From a checkpoint of a small class-conditioned image diffusion model.
Model: 4.64M parameters, 48-pixel images, arch unet, norm groupnorm.
Training: muon at rate 0.0026, 12600 steps, batches of 256.
Rows from block 3 of a small class-conditioned image diffusion model, named by matrix and row number. Rows with one number belong to one channel. Each number is 128 + 24 x the weight over its row's rms, rounded and kept within 0 to 255. All counts start at 0. Numbers have three digits each.
After each channel's rows are labels from the 100 images, of 14848 (inputs lightly noised), where the channel reaches its highest value: "top examples" is what is common among them. Only what is clearly more common there than usual is listed. The data: photos of arthropod specimens (BIOSCAN-5M).
# convs0: first 3x3 conv (model.mid.1.convs.0.weight, 256x256x3x3, standardized in use, each kernel summed), inputs 86-171
# convs1: second 3x3 conv (model.mid.1.convs.1.weight, 256x256x3x3, standardized in use, transposed, each kernel summed), outputs 86-171

convs0.137:156148128096157087106091107088129171103161152127134144106088119131124144138095151128108116112103107151114149107142121092126160098158077127105120088128111184148123124101123093131106120083088120108158120126137088136127192138160122119111105110152122134143130120
convs1.137:110087146136155159097144141149092113118118102135100124153150165108128151116135098154114078085081095153144128130131167160122116137106131157114160105135105104093144148124117100106163123176143055106134131119152126148131152156173120128124136122106085144110135133
top examples: order Hymenoptera

convs0.233:104119134157125109115109146118093112130136125189105127093151165129134126149135124128120146149155097122154123161136150183136144121161132137115157132178125125163132157117127113170133128121156126154093159146138165114077097106114114144124146118152056094109110117
convs1.233:131111143082144094122135062106118142115113155110139141125115106123132144148125124141100117143154110114080119115080139105121113115109142138134089148127152100105144167126138192133084166124103139100116157070144111132098120089152174098173139155129147120103132129
top examples: order Hymenoptera

convs0.121:159143144100126099116124128155148134146159122115157137156130112182122116137117173137106110158135179138147129141155159098142080153093158144139101129139143137070157163104121140098141124151114121177142122123137116099152112144137102121139128115133162154110082158
convs1.121:153122123111136151131130148136091106109128148097130170188112141085125135160135127126108151117117161112119128125145127105075136129131176101115170120156124125156098108132131157161175131124144137083112193174141102166127114125148122098114132110129111071053128122
top examples: order Coleoptera

convs0.125:119163113152097100179103097125146125147147169107131106127109135128168139146119122109125122155137152089158123126139128135137118149120139155131115119136104141090174147114115111136153131148119112145116128085125115128111113136136145125108129137088144136132149143
convs1.125:142110194145165126144134166110111126136097074129167100133127105151118110146128107126145125115146116109110089109160122118102128131146136114088160120158146116144147144123093113140132120111119157100139190096142119107128127138142166156123137173120147137106098169
top examples: order Lepidoptera

convs0.73:143132099112097116133122148152180123137097118144117150106128121119135117126115127139115109134134138148112107118115132130108123175104166111115117144112151128174155138093124120112119132196132118138134111124131138148089147121154116148171157155134166143145103126
convs1.73:130158101113123138100155065140128165153118129124116109110149132105118143109138141114166143126142116139150124115121116129111127120128166082123139100081142116119159177087096150139107156094125123097130126076128113114086143161154142116136112143139163140109148092
top examples: order Hymenoptera

convs0.142:162142171140103086098173107125136117113121129146124142154095152113166122113142120118127111117137138145126143171144123120117115138162170152129165121122125165108154133086137139145093131149140167133160139146120102160121168153098054162159128139127182153110140129
convs1.142:139077099176095116127085142116117119128097108135138136142079116145126146115137114116140097144077136079173079129145113148121170136131128135112138140147134118118101151129132163168104078081110151106119089155113151139131128094108114161137138186103171122124111160
top examples: order Hymenoptera

convs0.242:124114122138135107120142101134153127112130149123157154128121149177107163117142125130100145114149124146170128133130178083136115122154116101100145111137123122143107150155136094069114119088121108145080123093094117132137068149100099147145162125079080113119106136
convs1.242:115163169140090102066111134141102177118104155139119163094037124106097106136166101151099080142118130160117091143086136134121125099137150141094090093095121097119120158116139169128133136118123092125118119171098120157103167126157088116107122143120100149107145137
top examples: order Hemiptera

convs0.248:131172135137137099083137135127123139147147115136131118164130128101142121121144151122126164110120119109144140133130131135108154169123092146107119119110137079141135145130127130077088127122097110106104132131110136126106104141105255138100115134131139121111103146
convs1.248:152136141174155150142144139145178079161116164136135095101141111119152118114146112122122109127148079140131096147145138136094175134127120131115131104120109121138143150124161094117120109109110111143135101142126165097106179155088175155145140089152118132108121124
top examples: class Arachnida

convs0.187:118170129181186113153094115123113138157144146089161141163127109145157140126103134130132148100129153150131154158112123104125131114098150121146098112174090143104122180170166117149147111100146098092132117140063129136148132152110151102134106139118141137146116156
convs1.187:089119131128079162111113125150094144118114135109148116144127130107157134133104154133126185073146114105170157128112121114148155117142122123132169078104116147142118136132101145114115137164148125166183122124098108193127113154114089146158127127127133150200105114
top examples: order Coleoptera

convs0.94:115141150115080141152136093158146134146127104163096134088118123147098156147118098123127102140122162104110112114121086165144107097149134119110071145126158117134141148146144130133123169155131134150107147122145154162116093080118179106133135130149137129125096136
convs1.94:139093132162132072139137095140103149111171116152101106128165128070083132167158095159130114168084158118075122078147146196187119156098093117175153114151088127136116101095137119100136123155145141136124136122109166166118141167110130115129106082140124119100163147
top examples: order Hemiptera

convs0.181:170152123102113113139107128136154108138131133084126145113109123120137097119129113114124133111099121125146141175130147142123108208120140090091101141172108155119140126104155129132116106121094054113116162098101109132090102099172148095149119147111138148126139126
convs1.181:102115154090127083118092158177133119158170118133130098133157089098094109153138132145147134152145116139120126105140102113141147130115125164165129102118123141153138150131141123138112119140145148113149170112156136100061146138134087143138170109137147117128137174
top examples: order Coleoptera

convs0.51:121188123108110099093089119100126124131161173114122104095090090119132141113119131145140101134134148101105145126165147081145190130121171158120136145135102146117135119133175126133136162102094111154139101118131120157171166138103134114137129114106143137076080135
convs1.51:142153149121139138150120138136082152121120138123149144121100109141126191103171117112118092156119148133113131163124117142164122138144142152105140118132137123138135125126149109123116169134130108149111121100126136167142116158098111103140118122130115145079129166
top examples: order Lepidoptera

convs0.158:105148149122172090111113158147100121159129102138099100152163139096144108120127097113105116155127145102119102139109102110125103136135189111169095148109130120125160110138122125113132111148155101126148084167165144131174165164124188151153118154122152135133156122
convs1.158:187099093124090120142126121104113126149158087154097125127136105134145148146137079107111134092130125132116175147130130162064134127102106115168114108097138134113126141104108163146142156149152118164111135154171126134132124124129102120146072177137145125140156138
top examples: order Hemiptera; family Aleyrodidae