A small class-conditioned image diffusion model, trained from scratch.
Training: muon at rate 0.0026, 12600 steps, batches of 256.
Data: trained on photos of arthropod specimens (BIOSCAN-5M), 97500 training examples, 33.1 epochs.
Rows from block 2, named by matrix and row number. Each number is 128 + 24 x the weight over the matrix's rms, rounded and kept within 0 to 255. All counts start at 0. Numbers have three digits each.
# emb: conditioning projection (model.mid.0.emb.weight, 512x256), inputs 172-214
emb.220:143109145128137143156122138163132160124117139139142140115084139102135088137138082133080137142124150101119121145157114107134138128
emb.221:139155116115121111124105145113148139130136133137108145156129164119144126127138150132122113116136139150140127183104139122119108092
emb.222:136122136128135134151133119134149153119122134123147100105109156113109157122121082122122148126130132146132134145103122151124138159
emb.223:132092140132132119110126141125149145107138128122111133115120137080123112121127094118144135104150122142123140137125127108117141123
emb.224:142160172165200108144142157159082151136127127104140138246156154168126128124134106108167080147109119163181110161143077156107098158
emb.225:172117098168152141143119148152206171120119130095113120119134149132145110130146164115131153136139115164129114138087152119110118123
emb.226:146136147140102135115100110107132120141109144135142128160117160158124116133112124132151114141137158144160120125092104120104119128
emb.227:105119111139141100143149109146168100128113138120128128140077163138129121126133140115146143108118118131134124143114153154136083133
emb.228:124182137180150144126119162111143076136123121131103148126138162076179090113151088147119163169100157154089091198112206137163049096
emb.229:124141131127145143137118102121118138131154120150130142118099131061119132102121070144118141111119172161131122140119133112154088115
emb.230:107130144134125129119148141109123148122145130137136143148133152136138137141150093120124162148140103122117124168133149102141087156
emb.231:138099113107124119131124133145159133121119119144117140116122154114132112101119107157149128125130143130131126159124148163122119120
emb.232:127145153164120108120114147108125133115155131142130114066095119147096168124121172128177118096154156149137147207166109107136184119
emb.233:117157130131105121114129110123133131131130126149146123140098124139106147126114138118138116143119130144112136136148132132121096109
emb.234:102133130144132126114126104125118134138127126132125131154099150120143131103109121135120148135128127154119117163129118133124071106
emb.235:101131141127085141081135081147127137126125137123164164135116132120122102128137073112081141165119107122133157161161100118096151148
emb.236:112191167076146170036112137112105184122131121153132144103255126084139112112156119131130188122153121146112082110083203168134190127
emb.237:158101118107183097097103135216084149120154124130115153165102121142112107104140123137210113094141125107140093125148139127081194095
emb.238:125113112123097156163142165154128149144136145140111143154098176090125137113140117141142165147125131193113121193109163163131074132
emb.239:150188123127159128172109145172142105150115135127110124155137113131205118142121165152191102118095142114141108159135098143143000117
emb.240:146141133175164106225124164091130131119125126085147130205110163176172113158115134147161079188104099133119185149134094192118094102
emb.241:166073191137133125113098141122125184141122132116137140031172130117123130152110066104142093106141173171108119095193085117165158115
emb.242:147160124159155145119128143119095137129135120139137096058134142116125133125121158138131127127123102122139133159133134107083147116
emb.243:109082127132145130118125115108109157127165145120118132144133138076105136139125085125105121105116110149128117139143090168177179126
emb.244:127113147112155130147118100134169137150117110140147140198103151125152124118111153137163144123133126127134126133129129151122147110
emb.245:140092149149153115083109089149129147157144111131138164193084104145110144097123091146166086139124128145115126182106120137128178106
emb.246:127150105133151115169111134171179190129126118143149123119126141172119154095112118109093141096138131141151104132152121104121099124
emb.247:122064089118160118098143167126123171142187152150124107105085137120112133110165222114207168150138151130118122139121133077147255114
emb.248:072173188156161109157142109130088147123147129100149122098072149145127163106118110124174130114138120103097130144155126137080151105
emb.249:113160105110149088149138103130126146148123128148127130143137136111139141110132191121192173096123187140181120135123148154108134115
emb.250:130166170143179124142153140136120114107099114136144160158075124122090146096121067092125092123129140103150127157085063183109070192
emb.251:118173106108061155122128087129114155138117132124169156091145108159145120133124097123150137111115101133157155133144115157151115146
emb.252:106102101121189120188107134112187080140099107114116094236108113100164164130106168160148148123103117176137106143115145163118029118
emb.253:139117078153188128151100122147148105127125112123106166099160189139140112116129124164113126103113136133116107146127124130154106068
emb.254:125110124155123092128097137117120112133112119146116130164105148121142099119128108129123138114131101142135109167146101153141110130
emb.255:158120158145145140134143119124138138131131136139108147126116139130134165116115137143114107103135203152159128141132120133147080137
emb.256:127145097130169155125116130163152142131140119109135146095126095121144116119136109152130135130100125101089153089133144113128136109
emb.257:138124133117169132143121122118128113100112137122136109108158122162112119143119105127086141145134127128114149107139096118126120134
emb.258:113121148102103124117156087147103118102127136125122133068206098149121102145113154123100107182128155128124128126127096121127133126
emb.259:107125115112112153082141122107126133130115141141145147202118136118110139119131138135122169130121108119110124099126126106129148147
emb.260:099114110123122085067127125181138140124123128100114115159130092128141150140136115147100108145135115126124109113172123081106177106
emb.261:121173129115097126114117139083137125104141135083138116095141088115134145147110130133156092137118131104134120092151114133148115113
emb.262:116142140110145100087138119139118147111107145134122127156150112121108099130134113128113100153119115109111135127142089123123230140
emb.263:125139129126130133094135094122133143130131127109133098059118115129125125122117127141149117142121106103126100128120143090108138112
emb.264:136154131118122132092133116098105174118095123127121121107183122107116068129144093145132136154120119115130103097148082132143208113
emb.265:125113120100110113125148084149163163124151149153134128145111094142109137131142113129110144166139189138124125101127122100122179137
emb.266:092117150155127094157106163111195157112090122125110154205093109102139152127145076128106168077137167108113097087092105123124120112
emb.267:128102160102143138128152072141102114113075135116130130095125136096137111159132139125123144107102172157128098117149066143114141129
emb.268:116087134095160099118123160098121139150135127116120121099194093125122122147113099125127105129116109126122118086124106132120163121
emb.269:142146131151093137119152143085144108131155132114108128131159130096141100092122125176137138120112145126134109119120181140157122140
emb.270:097142084093065150154142124111172105103072113119141108129138134089149129138135130134128171119110174144125116076135123150124024170
emb.271:122105109104176111099132129124162160111154146110130103091116135088122116134137101156131097135135148106109131123116119169099197116
emb.272:139099116139094125142124124095152168140152150117150116096146125113121112106117143137117114130126134095166108108111122139140172125
emb.273:120088135132157118149133125115130126123110129088117131119152132123117126140143117115107138125112091150098114112118113116126117141
emb.274:114114143105184110121133140127128129113159138130116170107133121104124134119116146128162131110144156130136137142128130132154207135
emb.275:128130080131195158200129138139123136117132114090121123191155122148170102130131104122183162102116087088129160126147125115117151134
emb.276:123114129148143108107136134136166145099115125150113109154141094107135101134138141128116142119141117132123108151092115102150175141
emb.277:167173139125078130131109133093123117129139160083149137130100139082134164120136151127080148173124148135160114131081156110121108108
emb.278:154200088162139174156126144117097155147106119118126086091164142108167105143164092164121134151133097152141109127103117149103161074